A small image flow-matching model, trained from scratch.
Model: arch unet, widths [48, 96, 144].
Training: soap at rate 0.0036, 6500 steps, batches of 384.
Data: 194171 training examples, 12.9 epochs.
Rows from block 5, named by matrix and row number. Rows with one number belong to one channel. Each number is 128 + 24 x the weight over the matrix's rms, rounded and kept within 0 to 255. All counts start at 0. Numbers have three digits each.
# convs0: first 3x3 conv (model.enc.1.2.convs.0.weight, 96x96x3x3), inputs 84-90, a 3x3 kernel for each
# convs1: second 3x3 conv (model.enc.1.2.convs.1.weight, 96x96x3x3, transposed), outputs 84-90, a 3x3 kernel for each
convs0.0:099103132089255132117178074070099122140191092115119117135098085116136101112120158202121173144098098168127118137132116134116104109121131110131141211135146122128125122122181123117132072152101
convs1.0:117098112125018072109099082166102078187068065167136094136139156161156117154177078142137087134171126063125131106134138112149162147129160184086121154135109125126158153115159137179172119142151
convs0.1:117119191185071104128112084154098094115174093140133141117143119082128101132135085093146109128073167188112059131116130105121126115129130098146123126126123130076123089138117112182141103120141
convs1.1:189133124154133154075121128093127089171084093152146106149129149141168138148114130147157071073158088149092104107138124111155098119147140150144150116150122135135147128150183142066156125124120
convs0.2:099145163108135148164155142122099116092127104126126106124094115109147123137178145158152141148173150125171150129142123108142112115117112133145117150133160131140142136131130132147157137160157
convs1.2:153132100152156141117116140125145108125142133108154129121121145132135106117096103118122114116105137121152132121102100125130130127100122149155129131115099104102115119118129112121140129149125
convs0.3:096134129149080109139091111181168119130160174121137152134106124110105091111119123117058170167131081132162145134127151164148121125129151134146122148123112124136127139147118128087119130122104
convs1.3:145099115144180087134126155110165130086164148109047105125149112151116101125136126121091159145069109157175138158135134124102108142115100109135152149116100135135124129137134129163130135080144
convs0.4:102113154076085150150172077118128127147123124143164081131076154137111115130107151187160151140106111131133134153138132123093137112126142139127162127141145140136130100113112162107105115093122
convs1.4:171129141123116139110104111139098148117056107145140141132140124120160142133121086157124139183119124133080133143129125129173118109105116133103135106110130118136172146115156142156120129139146
convs0.5:099084128120072105174120117165105071131123130075147101114079133178158127166173134101124115072133093128056153149129126118121134096126139136149143137146129086169110131109137134154153149171088
convs1.5:111148090154179115151141160121044136112122092136175151125139134114144143124109124066156136128109139171131111119114095141100120152144141146133172147123153119093105174059144159136094144120084
convs0.6:119136085095000126131124119123084121130121136136112125106132128119079050145136126122138136082123104158134088124100122083204119120109114124141105163080117101081141167100123112148132129169155
convs1.6:104107069148165113160117129107149133114119112123141152140195101124099157135109111157153104095077157092148130144132116146155150121094159161187123065100087126105151086075154156211110131129110
convs0.7:119137164099096096137099094118113132128136130120150115138119134127164122118141121111134176081089118139110128129106138164061115115062137117158121117135138110118125144124113148120103153165139
convs1.7:136148135126116162108103148147114127118140145112126136130129150143096130110120114124136091117110159099106135156144108117120129108134143136169107114097134122095110141108129143106099147148125
convs0.8:122122142121239114112117102103165125133171119127155127136126115162095145107164109120163118134129116134125119142182136159216137139137133131128121123183139142112128112127111129019137130129117
convs1.8:107123131123110104103125130129139154151151139123121133138122150133201130145137133136148146151134133132144127114126134150088134116131135123116129128158127140145139113134105110197108098113121
convs0.9:119070097121162176117117114082098123095122112116130124141123140111184146116116105145126178116145072117121100106173103148061106097138123173144103091089133152094110161027164152165161160160154
convs1.9:137103102112145077133089104138167174153201066067058070094080136107053166116158133081087106108097159156133145125109111138118147120114091114132115133082082107148162167152136156171193160161083
convs0.10:138135121123096133127132126128136129143089151157140127117142131141188117115153128132137120108115111127138124125142126124081121132121132123127121107156129122135129132117125129130143118131118
convs1.10:128102147119106147133159115135124104126156125121127120110160135152107138111147152108155117135136145133131141151134121127184114140135138156107144135031152115136135126101135116144106133137127
convs0.11:138146121094180121122156122138116099115141128124069079150172147123205130127077128151188120145138167118148121134082117145090098118150114158135139093164099107141119126170136130248119142151173
convs1.11:137109150107095151106123128109159126153067125122127150126107137132134122128154120132127147143132121147143109142115130078186114125131118126181144125146146141143110120130133095081130078135131
convs0.12:116100122104179123086144115125157120145079126137141130132113158092044119133077160100146123124091107099119085127148124202253119151190127124133113126137096125127105120136126143106146131150156
convs1.12:145139141143123138148125125124110126119104111121081145124141142131141137136128137150106161135095095127124141118115126131062144129143135133131102118045099146113114131126114148139103162081127
convs0.13:110138116117097121118103131144108125173179132141118112117108114105076150140134129139128129166119120140114085157125123144102109139143114146124149126130163169160123148134138147158157149110176
convs1.13:105136125108141144132129129128150118128097128144137117119120115113175150138145143160139134159165104136145081145107128125068099112123102155111087132171128127159147110123108139142073098121128
convs0.14:140149144117125112137129123151184148140181150128072108128168124155172128156136120114138112152137105101124115140154116152146134102098117097128154143142158152121132147169148095138143080138133
convs1.14:138109097124119143130115105161174137126081126103097064121090093123139098103119129136114099140160132090108132129158137135101149153109107083096128092172165118155144133122142165134116138129086
convs0.15:102131097087094092140093130111141177142087137158121106101152102115141149127094108105141126110130122141109125131146112116079105126145110158150112126113133128123128145110140119148117123107130
convs1.15:139144101124124143129124122125124142134143121111135147077133123113124146140121123162150110055128124158166143154102156135158121138122131143141153120113124155106151126124124122138116094115106
convs0.16:050072143113117200200197072096116121135135134164106107120120133081073097109092078132061159124085050157115054116104108104169118130126130119099115140116125110139100178182099104096105123095099
convs1.16:177146108173153139144162098119067080109138120127125140137161138143152155144132153120103134116160142132142123095107128108098151128121142130114132145122137169149114200193092204186124190187087
convs0.17:161154122133130157117141145128172140159126163139158127166171137143162135131127100156087116115144137130114151113106133139136145137147134124113102120106156135124154119147168144083092139079098
convs1.17:092133138112113139160127128109082147117108112109101086129117120117103154139113134146170122160135128157174105133111125133138116127133128116147106114177156148158116128170122145186140107126130
convs0.18:118133126114122111130093121139149147155175147130157139142145128145143122126122123133125147121116112127112121173132139131120136138145145149128119122127117140101112152147112117117122121115130
convs1.18:169145119132160127111154152121153146132142136113116135134121118128140154133131155142157101158143143156137153107148138115145110115109097136135134121162128130123129118130140096136130132138094
convs0.19:060133172102123141120115109155136141160092121091180131094122109104101106135149098067086133053111098128079104175139117150124113127111149127163144163106142166141156100110107078147146110089118
convs1.19:119141120147068134142144175145108134089220167129175163131136130159124153170136166147148108090116152163136163142130125144130082114111125109112114107095072108133148139136137108116181090138171
convs0.20:140163168109142132143169122143143133152177128082118107100114164120158142145153138111121123108106131136155110150104086106131120119130154106130142134110133164131144143156123077110147131096089
convs1.20:149114131119153134098124117157163186173127134140130141093088105102126137131137114096104138120152130152127142135129117134140188127148126113112119110111106132128124141153131148111147112123096
convs0.21:101087098095103115166115145140124122101112114136111121163170126178255121117125085094120119118069107110144122144135123114051142119131164159135105129134126126146149099145148095049115094124118
convs1.21:115135131146171154126178121132161150129182186126139136147126121144082111143127107114131144160098158121110138135132126136113124112142131087123147145132142134111082115146131148206157121125169
convs0.22:110144141121129138121136163134147135120087115115107143115101123122132134140149122125088102121081132114130152104159128128144118120111103093136071154123135119152133127157140113113152105131111
convs1.22:112149122104126127126132157125118144118127115160108175128130141138133129143138137102118135082169121143142109112117134125157174143141125107132122140140124173103129102176112124103125114105151
convs0.23:109162157143143169144137142137122122151146112112146111124131086144187151144164175106121125136145140141153116131124128122115136114104125134154144160126153173172140133146126148131149116157129
convs1.23:130142158134090115128090111163130147142140136122154122124114126114093135129143129148119122120133139151124165116151129109152133146143126125141111122156159096151158115113140122104128136132115
convs0.24:183092092102072120148177082103098093118154090094134111126146134146126104151144118170145150143081126148082102118085058134119130101104141106131145154109034135116083123106176102153087102068141
convs1.24:150154106132141124137111141201137125128131104139109132137155120091108112135131115139137144126160107125115132116128128146133126147143113112145106131162098100086147160147088191168094123124115
convs0.25:137124139115102112138128126135116125137147133146175121109136131146126122148148092146141122132173151132158130117100119117099092115104131111100112096145143096123151132141167109130139138116118
convs1.25:114129135142147140143121141154162131149162148134142132118143141139132128130153148148131125124152161093152138128122127132105128141138131113147118118119122116136113128139150118102153100109129
convs0.26:091075137092093072162066098121106127148116121153115148135117134122106135140134135123145142141128094146138107129132120102145138141124134148140126162122145166150168135131100107102112102100108
convs1.26:144147138146198176118163144144153129133105105145116127126130129126137141125116116177128141134135138118157149111135113125122141120142129104125129127093128100113116167143139131086136160129163
convs0.27:106140120120134099123135116110138115162135148161117127125134142098117144108122136134127125123090092141116120134173113161134144151166134124142146091103117166107132141132098149128094101150126
convs1.27:139109156136120135134124118127121094126169093120092142128097138122103147135120117136131132126165131136105124110137121123136127141133134146130098119135132142110145134105153138094096152106112
convs0.28:139090147107130106139109136138150133147193125126137124145100132149101127128144155143099114143099119119118127117127121133114145129142112102130133129074116113144118149140161132049142134176150
convs1.28:148166113107092147119123169137111125137155102118097109144141145119149116131153134125137100119166113136131108118120129105117113119120120109104117144153136123112130123132142130083113146097094
convs0.29:120137131119125125133114128176131170115132144150152092136130122116127073159127137086155152140151121166123115143113129136139126116112115142112141091133110104141154133104119127093123100155131
convs1.29:117155143161136119128158139123086099133104128102128082146121133148088122114118119139170128111103125107116143109137104117120129133141108105136151113163111135156132140119123125128171123151129
convs0.30:129140146139059132133132113147157135138084131143099119120163123130106127139145166132141138130219146119139151136110110107105148117142131129135126116146142117123131127092106116129133119135106
convs1.30:130132121105061148124130128130108135122128114123110109116115118143158152133130118136117122081084116130107110111131130121151139132139139131126145109159141137128131121146135179135146139156135
convs0.31:128162142149145144163138130129158109131146138105181135093112134167135099140143124153167112112132150150117140112122132121133121115129121133134124118133115115134156148157131174152149156158133
convs1.31:138145157129163137117109119121087174103109112148113117135120096126111088145134150124145087111131155146097101129142133149109132140136137113112125126093131119094121131115137106135087145091101
convs0.32:124174189094105189179133150122156129135138105126077103114139140104100116143166118111136148114111109135148114097092137122146134097090121073121110102118107131107110106184109128057107107096129
convs1.32:170139136101087165125156163148148144181135090133077125102134123159166138133122142137133145107166137120118136152135175140085139144139108119122117144154108156076140183180170228116196117157124
convs0.33:066126175112136128173141129162137176117121137121112103086060069101129080131109098084147131123169157156118155168122109148111160146120132110121158166131166138188191130150167129140144123063109
convs1.33:128179094134155110129171128115141141088106145136116140138128131151144185152151117119129111104065104109117130131124145121114136127108112108110143096117122137136158163143125108098118120135122
convs0.34:145164146146129165125101132091113088076125111099090119148133137133125131107113134163126155144134122123138114113111113128112097125125124099109126085097095093132087149142134136166134128111131
convs1.34:110141132126152146145119116114139171108149161119145155124111132109112108128104121088140131139135128125136145110100139107094115128139141148116139149128140156117166141124161127167130145150142
convs0.35:098153148157096139117121099101134100139142134125111127111103132145111104137092150123123136124137149119142139123089098130139137107130123120101120133126101143085134111147113114134138112126132
convs1.35:123151153141166118121143105116130129104118134145118165108143097128157130108168113131115112150121121129144144125112133128115125137137121116147096144096117115139136111136158122096136150092133
convs0.36:127158133130114141156144108155142144180107139139098134072097112108167122153121127095108107147134086131128139169188157142183139164181128113113115105149078137132137156117172164131127114140140
convs1.36:147107099129143149128114119143150101120142109130168139123132113166121142131127127124115131147123142092155125121125142132146118115110142113135082155127150125163094162120133110100134107129133
convs0.37:141164116152118101134097153167118122119140168130105132135136128146108153115105146139087116116116114073139176143140177138118162147131113123097095157137163146122090142075130124129105169116176
convs1.37:108143141129127135141118113110135131098136126129104121101131129134159126139134126109142118116113124154119126119161142136156120123139170106101137102131103117137103091125147151121159123117106
convs0.38:125129146133128116122104110135155136125119110138128120128145121145124137156150146126088123139152137124144115146147118158179168145135106121122130141135134151149139116132130115074132130109138
convs1.38:149129128158140129127126121133118111121157138081127147102125138119141128147138146125133155112089158128123102139109125143124094140117122121131098102085095124127132140120105108171140135141146
convs0.39:085180127132204001140149088163131098151159131110072144117115133125162097201157135112069176142136113135126151142176111126065103109125145120065119089120207159127053126167138131155143117149124
convs1.39:091120131132193105095088134106147144127124079190119121126147124125174120130152150174173168130133140093215126137161139125105133145119169159128093173081154217123140135130147125093136147143160
convs0.40:120132099141171114148101130095162134105091135133147135114185170098035135085093135123149122135139146106154124135128140157107131133117118134149125085070122125138113090113127148150106115128123
convs1.40:121151136144141090122095140141120121145086124153105109127125127132170123119105144128151143099156064144114099148112129127145108133100141123151102095042113144150098133145124138036160150145105
convs0.41:129140095128101127110141133177089149161126124141092135139108137111126134111124151107126127149134143136107117121160136107153148122139096147114150117122095141136169123123137159157148140104152
convs1.41:134138142130149135144145130095130112112091123131134100132120132123163124116135114150134125102126131140122139147141127117118123148148152100102098137122132109101084106143136131157106140120126
convs0.42:101142099121147111140130116107107117123130146114156091119129133156164131134125083107133125146142137146112138128149117125142120145126095100097110153111106106107100144092112124138135115173134
convs1.42:128108121097126142121122129155100117139090110108121141131126157148115128124111136140143112121098123127117130154105101122112141145144138146122142122159148111151142134087146075147119130161114
convs0.43:173102122191146118126119118158131120119165135102108126097127137127152108115134130075176130138117116131115118147100128115102130131128122147120134118187085149143112120138138108153110125136136
convs1.43:107084157134062118147089066112101134137104106150139129149127140122049173128138147131128108152213080111155119128112131132222142132160121133130105156124062128180107126111146108208151104064203
convs0.44:123092124171110139114124138104103116145128094125116114124138122129163146133157104134132170160120110144129148126083117117107115114105116121138133166158112124136146122137136116132135163149112
convs1.44:099147159131158103112171147126150122123129111131139138140107113140119121156121131117105119113158120098105120126130134141164133123147123098105091116126125115120117126126127126108146119146144
convs0.45:107109092099135139096113123101088149123116149141177124102155143135164126112121112168094143082124131137147102132128106110091134112115147124137122142100139131126131133087122071088123138144132
convs1.45:154130130166089115162115089142108143125127106107117124124159149134129114140107149125088119153130182113161148140148139125152135141139136103097144109154128137124108153146120091152167095164132
convs0.46:111166206109102204090127097121119105155160102103128121096098122125161155151147157119117128099114104096099087133109125190147134134123104080084114129143134166147137130163139135153135086142159
convs1.46:088088124090109105146121137119115115153153156122133121132111090087093094102106083141212146123139146130127113142132108124127125133101141091093100122112126121082141078134102121084133130145102
convs0.47:125110137138111139131098125104129114112113103135127117111125135071146144093096118133131144161140149121143109118145158141150123125126148134104127181085136140095138135120112120117105107136143
convs1.47:108172129136133152143122138138120128103130112127106135127151140154132118099148141148126110094129107118103134152151108156128146117148086115114127102136085130128150116143092100115138136124119
convs0.48:147124123150142127141112122109128113114115111125136105108104119118102109117138089139144111122107116144127123131115134138117132131142133160121137145133129140143129140128147182130155155146130
convs1.48:118119132146116125150130111119109127139132123153120116138112144139118167119123163111113147136121100154134125122090135151109103118114142125146129125093143149108122161120127104113129089128143
convs0.49:119143118102184076129090115125125125122146128099118140136100158097125118146179153069122100145143120117124100145154147152123120146117120132163109135098138117125077133120110126095133148146089
convs1.49:141190135140157181124100150124130154118107121124102117108152138154165170126132150131164154138087156145116163118135146159114108086123124113099118128104105130084093131095124123109100118119133
convs0.50:089187206099125176153085088181178146162170122092085071090070123101104077153176096110113115116124118114131127121151114115153110118135107137114177136110143118125144133125146128136125151137139
convs1.50:115148153118147098130106077146149173141141162119118148150134129132136123113110120136144161135119179167152147139129130128134143126129152131144130140157139153149083114138099091158123111187143
convs0.51:114096105135119155118151151129107148151137121103112103105134106167169087122105065095118081125122155101069152177152117146106157079129140119163124161122128145079133104126130087183145100128129
convs1.51:129123096111167092140132122129115125128068090147117141176183134141126109125108127120143145133160080172140155125149160068122104146109130121169152114156134166127140139124185091089120109141145
convs0.52:124126140127158118113139132146142116108081123116131142118113129161184145138153138152126151155145158147135124135122121120127119139147119111117121106153110131114123146112152140207113121127143
convs1.52:100157147130189150165122154116106106087081136108152129106075124090000112106111139144129101135202132126177106129165095137255122114116109138094149120033153127114122123109102117119136122132121
convs0.53:160112098129111131099117090100119118131116121120135104145119120141105134115105135102137087148077122133110132132149141139182141136179108128142099156162150119162091127130161117128144135161136
convs1.53:156123113113151126173151114147135127137104139099119149112152140133144132124168101093148130125150134142124147139130114126077133103121148145118113141117136156165123139150121131116156093119139
convs0.54:083116138155156116173121077116130119130186109103133162068118103143128139095103101121092132121098101134161135130109137112043121109137118114119144149092132122121120114193131152170143114092148
convs1.54:113149113176189138152173137101026122121099110105132158115113131135128124106107153125102111114070134138126113113138135150137137119161126105169144116140167141136123091120115108140126125131155
convs0.55:135169145092059157114108134108142112137255123098111117114096114117102122144129124130131131119115111115126113158084123111060120158122111126145131111150120163131141116156131145168143133136150
convs1.55:105121128129143117128115120146169159159016141144119161119154119139150118124136128154127154143133150112124141135130132128199175121127106108161107166203133128114096105143120129121138153095157
convs0.56:129151127131129115119124107142125114145162087120142140142194083136243107142174104095095178080100128135098130112100151106036215119132144100094152119167103118131126152162094155091132125106140
convs1.56:108129157129069109114170147130116111133137144169144142141127107161077103120135131119156115090101135070110135118144148173154148110118130070127132096157118098129141117129150084109125086135145
convs0.57:131145134110106117132120136144123136113158119133088150090116103108189141119119108127136108130098134130143118125144130117151132137125126120110114134137117123142124139125130133122151141133112
convs1.57:124126150125174149117093131119126133112095142143127106144132128109092126131134135138148133129156112119122154126140133152109143130157130130150157157196136118114148124099127114190118121085149
convs0.58:128116130133169114126117124125106134122158086110166153108084144105121128135120111158120160115089127160093118105129120098136145145125118107121095127111120096085111133114124162159143150141108
convs1.58:097125117141107143131115132098066161154097135089136120130154115117135153118139133123144128135155153132140129122109125120131127124140085112162144143163139164124147171133117117166097124139114
convs0.59:123126125119093156134128141132133133123218127120129103174155105155191124117172099112141143106127132121123120142118126114054133116146150139130132096139151140154168133124130108038120131123109
convs1.59:149134125145138127114155141142145145116155111144104144139126124121049121133127117100147130120148118127124108135127147139066161131160129122158121077154117105109158123147122149215103138112124
convs0.60:146154124177121102133153152120117116134184107126184099111139132137124131130152100126120137162114105131129087086080112102082120117125142110134151138122120103118175109148148127180118148091109
convs1.60:068094081117128108148115083136070141122114129122161166116129168104139177127163147168171149146146136111150134131118083129133083115123136085107110119132125107108140125121093133105121083130124
convs0.61:114094146113119148152169147123098133148132136116114103115098098096143098119148124145107142147119126126127123146121114153068144129134132130124125115121132155152136132150154126069151111110107
convs1.61:127113120133076106091140113126113129132131138128159177120121109154163157120154129118146116139207143122149135131119125092180118128140101113100126101113070117135104153132131113138126106115165
convs0.62:177149188125255175177091169113113149107144103109134146141076112103091211124135110198109151197201137098117179098160103105236093125120133126125195113163159116142083127119102159131125148130127
convs1.62:151163180193151130207178130079082152117035155100103172112149113097123156084123154154138115093104158107141093138147144118156109120117126154212140118064151093143137128140138143121128145168095
convs0.63:111108135119090095102150141108127109110134142125127075176131160075114145126194119173165126074188141171113153138108134098168130100100112107156111061176107157111124108120115103115140127112113
convs1.63:145146194153127154167212110067117103044112162088084127131132107105155125104109141110076100133135118130127171151125133155127125138103095142097145145220114137176118139136164119234199114113082
convs0.64:099126154148204124149153115183078125148224102135151132108082128122121161141151106141101125142216103146152125194129118063064158103148134103091132121165129118105074099105143129169082127099118
convs1.64:135098106135110103090119166113104106146069063110170112123121116086176131136101066133179134159052130135145108142125123093139134128153151127148112143053133102107153148131126132091133118113124
convs0.65:137137145097127106166187091105132113091144144113139155134100096105164094130102124139206162081128116140147176138091147109100179095109124106134138176156127121153129127121078107128106124130128
convs1.65:124102142175128146119110123084163171125109134109115169120135079128104155138171116117143138146160141096095111150137149107122130143155111105094147119127106141117123103134130088009106128137136
convs0.66:082108163102161146140151142109145144079089122102145117125116137113100095136110119137150125158091136145125115123125127099153115144140099129142150122127092154137149131125124118124147122143158
convs1.66:117136121123137159094137151128116133142134170103105133138129111126124146123141129130141133118165124107111096155110152154109154131120124131126145141111119103128132121133137127114142112120120
convs0.67:112155179130149116133075131119147148139120139132091124148148117128125145111116124127151124126105118078137156090135091106101132151129129140143133106151121146122148108134103093150124119146161
convs1.67:122193084103125139118102166121147178115117164126120141116127111146152097092134108150109135125151101122165111105145133090134136143087157151136095120116137143098144106179117116106146087124142
convs0.68:133079129136124118090132102121115137119122165086171104135145137133128141123116147117129152142087131120127143140078108174006171099152157143118166088137135168146118114131134094131123166067133
convs1.68:126123104119108089126146118140117137127130134129150121134131126109157107124103138129111155109109113122096143129149118116183100125120107112098124104096150153100115090136136161068128131099135
convs0.69:138133082114101121108135143059055110133146100112143130131108150150165106093101146159088133125097132173122105082120124100118130137138162135153146156114091119107116137121135135077147126093139
convs1.69:123084116125119106142163117114116139156137161160169164123139148156118131104141124185132136165124125125167134123118129113128126122090123153147108144145116187120110164167125101149130102145100
convs0.70:135154136049119121119172132143113131121095139127128126114112122144151110116101146158152138196130151106124115132114120105204114146076130114122127141068123113087149124133134151159111149142125
convs1.70:078082137092002132114149125107070113139092160115146125136078117121122140109121103125105116106075128132132136133064124150097075140140135104104082082133081108123132132239131145128086130113196
convs0.71:158152107148107106106126142142106146132132103153125124151115126106133102112083117107124108145112138135129110145124135122138121143118134121149098126121120142101129122126111124132108116149146
convs1.71:157137135151136150126127120157116090162118124151125098107137149130137150120116125123142112136143116112124140143170118152143157126134101132150113122133145139109134079115127123144182114114119
convs0.72:127109127161141156090150138132143124114144110114124106106102131157118134120133135128141121123106142136133141128136133122146127132135124118105099146120117130121151125129126125139106141146126
convs1.72:128118152132156117118139109124106177139105133116121117128137136128122112100116130140127120133139171134136129148111110131112118134143158142131159125132102115128131118109116120125158153161119
convs0.73:138073153137135138118104128140165072125177114106117094102154089114103114139099126113100132142140093109102144142114147137127148107130145148145137138114130125112135135146123090134137160132130
convs1.73:113139133139137128125143113145157151152133160135092103135152150138197127130162158145144098099151131116124149138156139126108127105172098138156127115112117123139132097144093091142190160148131
convs0.74:111155102149125135151148118132158099145136141143143104100139128102106131147126103089109121149142116090167137144122093126125144103144119126176126123147146094106115100130150111120169138159106
convs1.74:144126111117138160124088138129123129076150147119114152114132145122152123144135138098102123166139119131097147139156111093139152143147112143134151120138121124126106155117087123159136105130127
convs0.75:109170125126148112144119125124132129109117089142103069112127147137107159130102148086089139138109090093114122121108118095168119099140146108101107155113147113104157126125112104131119131103106
convs1.75:173099114172159160090114121158134107173154131128144103093127128132126134107127123126135101142124110128148150126112095125109126094143117106147147100134143144145146125140112104143137135103141
convs0.76:102075148099099137151145130160077108141116137158141075127136132084152109097159107078155092126103121146099132123092110113099138116124122104145131110129157122107123099146145129084096112142102
convs1.76:106087110109137156131135143160112135108105132158127104105120142103131140141111130094132093098147128116103151101139140133162117130175158160157123125085126154074118121058145112114093167149165
convs0.77:128224124149120170174196104177167117120105100078099107139142110132142113126117116090068146128163097108147118146132145165101151123119123150135123154135111111145133118139098130124133119135100
convs1.77:174093089107133116131119131143138144100150104126092099100131090104140096123144120093142133147139097127128124122157134132138111113105109156139112151119142109126129185108122184124121064063115
convs0.78:072165119083177118158085135117120108090100109145132165118133118077145130171168121159123150119136169134159105168094137168134114125134142145154108111098169158112108106162107135118185087131089
convs1.78:122131087136144130165128146116144094131136125131108177120113137134117144120154115124134149120130109139149127110125126114119125132116129113158137129176136142100110125179114131125112172121111
convs0.79:116164149133110147138154093130133141137149094144113124140155114130143107153127113118111154161142126169165123130161157164155148133117167126129128135147148127109125156158143150070141131123111
convs1.79:118089128111079131127096151126145107173109114142141133107121105143075125127147130128107111160082117140139134150116149118112101144110125078138101130129137111142126159143123131112108129153115
convs0.80:182120081164115045120137094108127124111155151142196182126138116129161147111148115151150131144118167119117130130031100157213151108131134095120111144138162117082136124119095098046142121094121
convs1.80:148127164120084114083150110145137100118066143188147157123189165115180111114139079146144131140159112139155095093143150059182168063125189130192144128142168092129125123106163168160167187111126
convs0.81:102101128124131109124132101128174130141099119148140167164169140108125118142120140118140100132154106133118141133124119124163118126121124151131113098153151144146134101103139147102134104153097
convs1.81:095116108159146132135160164139137126156094092103120147139110115118104137123120148150115094103091105107127129125121142111123112088133114130110122142060082120180162125130120113170131120125159
convs0.82:115103117154193119094182121128124128137125126125130133133129156107099171162091153124143169165069133202137149121118114135136112136082125131146132130090149138063108132110124148087127132159143
convs1.82:108073187133129085107146102158098146124106112129114156121107133135139132125144134115074077133085133131149139121140114120106098117114118123137176146124105114117150122154127095255112125098117
convs0.83:117178164148120106140130119134144087132165156128161138138147113123127138114097149128125150087119148115154107164086152136093179148108137118169142157123132137140134104103143080148156108089133
convs1.83:134142137135167122068100117098135100109166143136091131124118130122129115126117087131128131139089139113090145118166107137105114138132121127139138150163116145120128159127142107119132149148122
convs0.84:136128156141107112143148098191181132111166113132139171127143168141150114142119131110143114139123088129097105132137131138119128151163138150095143127116132151170139152116130113131087132099135
convs1.84:164115127108112093106165109126132092165116114125120095131093076127131148107126110157122136112132136112083140137118169160124125093120112130113094109131106125120123131109147141165124134139118
convs0.85:111121116147156095134127108116120137134141132144142107115148146144193119149163154117120087126054136122112160142127116154159116121101124145144124125109151157147132107123112122152110123097141
convs1.85:116120099148199084118113130123145138136077096137157125119093103122077108134113111119130141168119152157143166126137142156179140136178147136157124147033115142146126125128123106105124134125130
convs0.86:132150114113130137116126129164138110074153127122135093156148097166118157136111112127119069092127151156157128117147121160122146116150133140105131123119175136132177116126104085109154144115090
convs1.86:124145131131130116132130137100132111134116121164116118151152124122150140135124126095110113114098131122120114119100136124119132145120137103132130121120142113114104143095126125162110108125135
convs0.87:123127122177153094141148115125097107172149122168047121134085113160108149147178086146127119148083147154110152149185200164141168163194144183140106125092155124156125128104124145132111179170140
convs1.87:119116142136106101163108151137151122141107119108140122143111153108109125100116135104141106135157125157140106135111144129123129133141145139130140096156133149120123138106100133108117115167139
convs0.88:066134121196146105113126184114177163165092115102115134098100086127100130070139127106088109081143118103119122106111140121136106143114100112111176130105155155170164129140101145051110152151115
convs1.88:097149153105055100142140184153135142170200090082085091109137130122091112126102123127139134089091154138146111126118138163135147112139124150118086109108142076163133151155101163199110131104110
convs0.89:134121111144135138132182114141174154105131150101155084166153149144132104101098111147138156133138132159154091129126121145134093148129116121127144140096114121089143095143129179155177144123134
convs1.89:118113103075165174084149146125121120125129088087116119145186138119114095097087127124153124148117155111136160110115148157128102113111135122147154107151115101096155143102163162060105127095145
convs0.90:115129152132070131142113111155099137160137140136157149127096140117071130169099123116120092160085122111137135127180144163090115152153146132107100117090127137160134150109113133136085116107128
convs1.90:136136144108165094118159146120149111110155112137148112143101106125161128157149161138091120110071107134093107133123140128126145141069136125126142100063087102103114136126135132073110144102099
convs0.91:167136112101133191124127145143118101095102128125117174124120126160104115109129116133142137112132103122072109079082133107132104112139122126155124175175121149155142134149112118112095063132076
convs1.91:107093148131115170137122074112135153100138148155132142131112144146143130109129176101101081136095154135090071104091109117148099150120090154082100125151165130156142133143169149058133109127094
convs0.92:081170145134212100153183153157169153104160173124108162110131119147158178107144141152129158159125117170146134129172113069147124098110148111144143140160114127146140115134119126184123093148102
convs1.92:162119130180098096129100144082115093124089119173139133122118133110133148135090132138108136158167150151109100109100116179110127105105118103106099137131139138140104129149098138061124143109152
convs0.93:144146157112255137132118111139141141111164147140119144134161083148076160152140089160095126165123106125130125131091106131193103120128114115103134157068150149140124121140120162181128134129120
convs1.93:177156144148052172125132119128124129119158136113138129135152128099171125140118113102152139189118121108154134128133120125148138126122125102121125108129147062128111125127116103071124100087118
convs0.94:076129151186248106165035064141146133143207167136167174127095121112162114128042092095150122072047072163141122140139106123143152154123143145128119166100125112183078129133106103112140161079149
convs1.94:135089133075067114120134131126056125072039114111062078135086142093127114128073105135179112145101168109112141117112136164108131129132102144164111101139108111101079148200121162255134116184167
convs0.95:100118138128149173132166158144135123133131116150111140105126137113184106138175093106127130135120129114122166111088110087161096082146095157171171151148117153068153125140113128132122090141118
convs1.95:135119113131136148139139186111167095149172127130136108151115115136109114116131128106139109125119117148139149180120140148120157138137122116163136116137110108112109111127144129113129132129127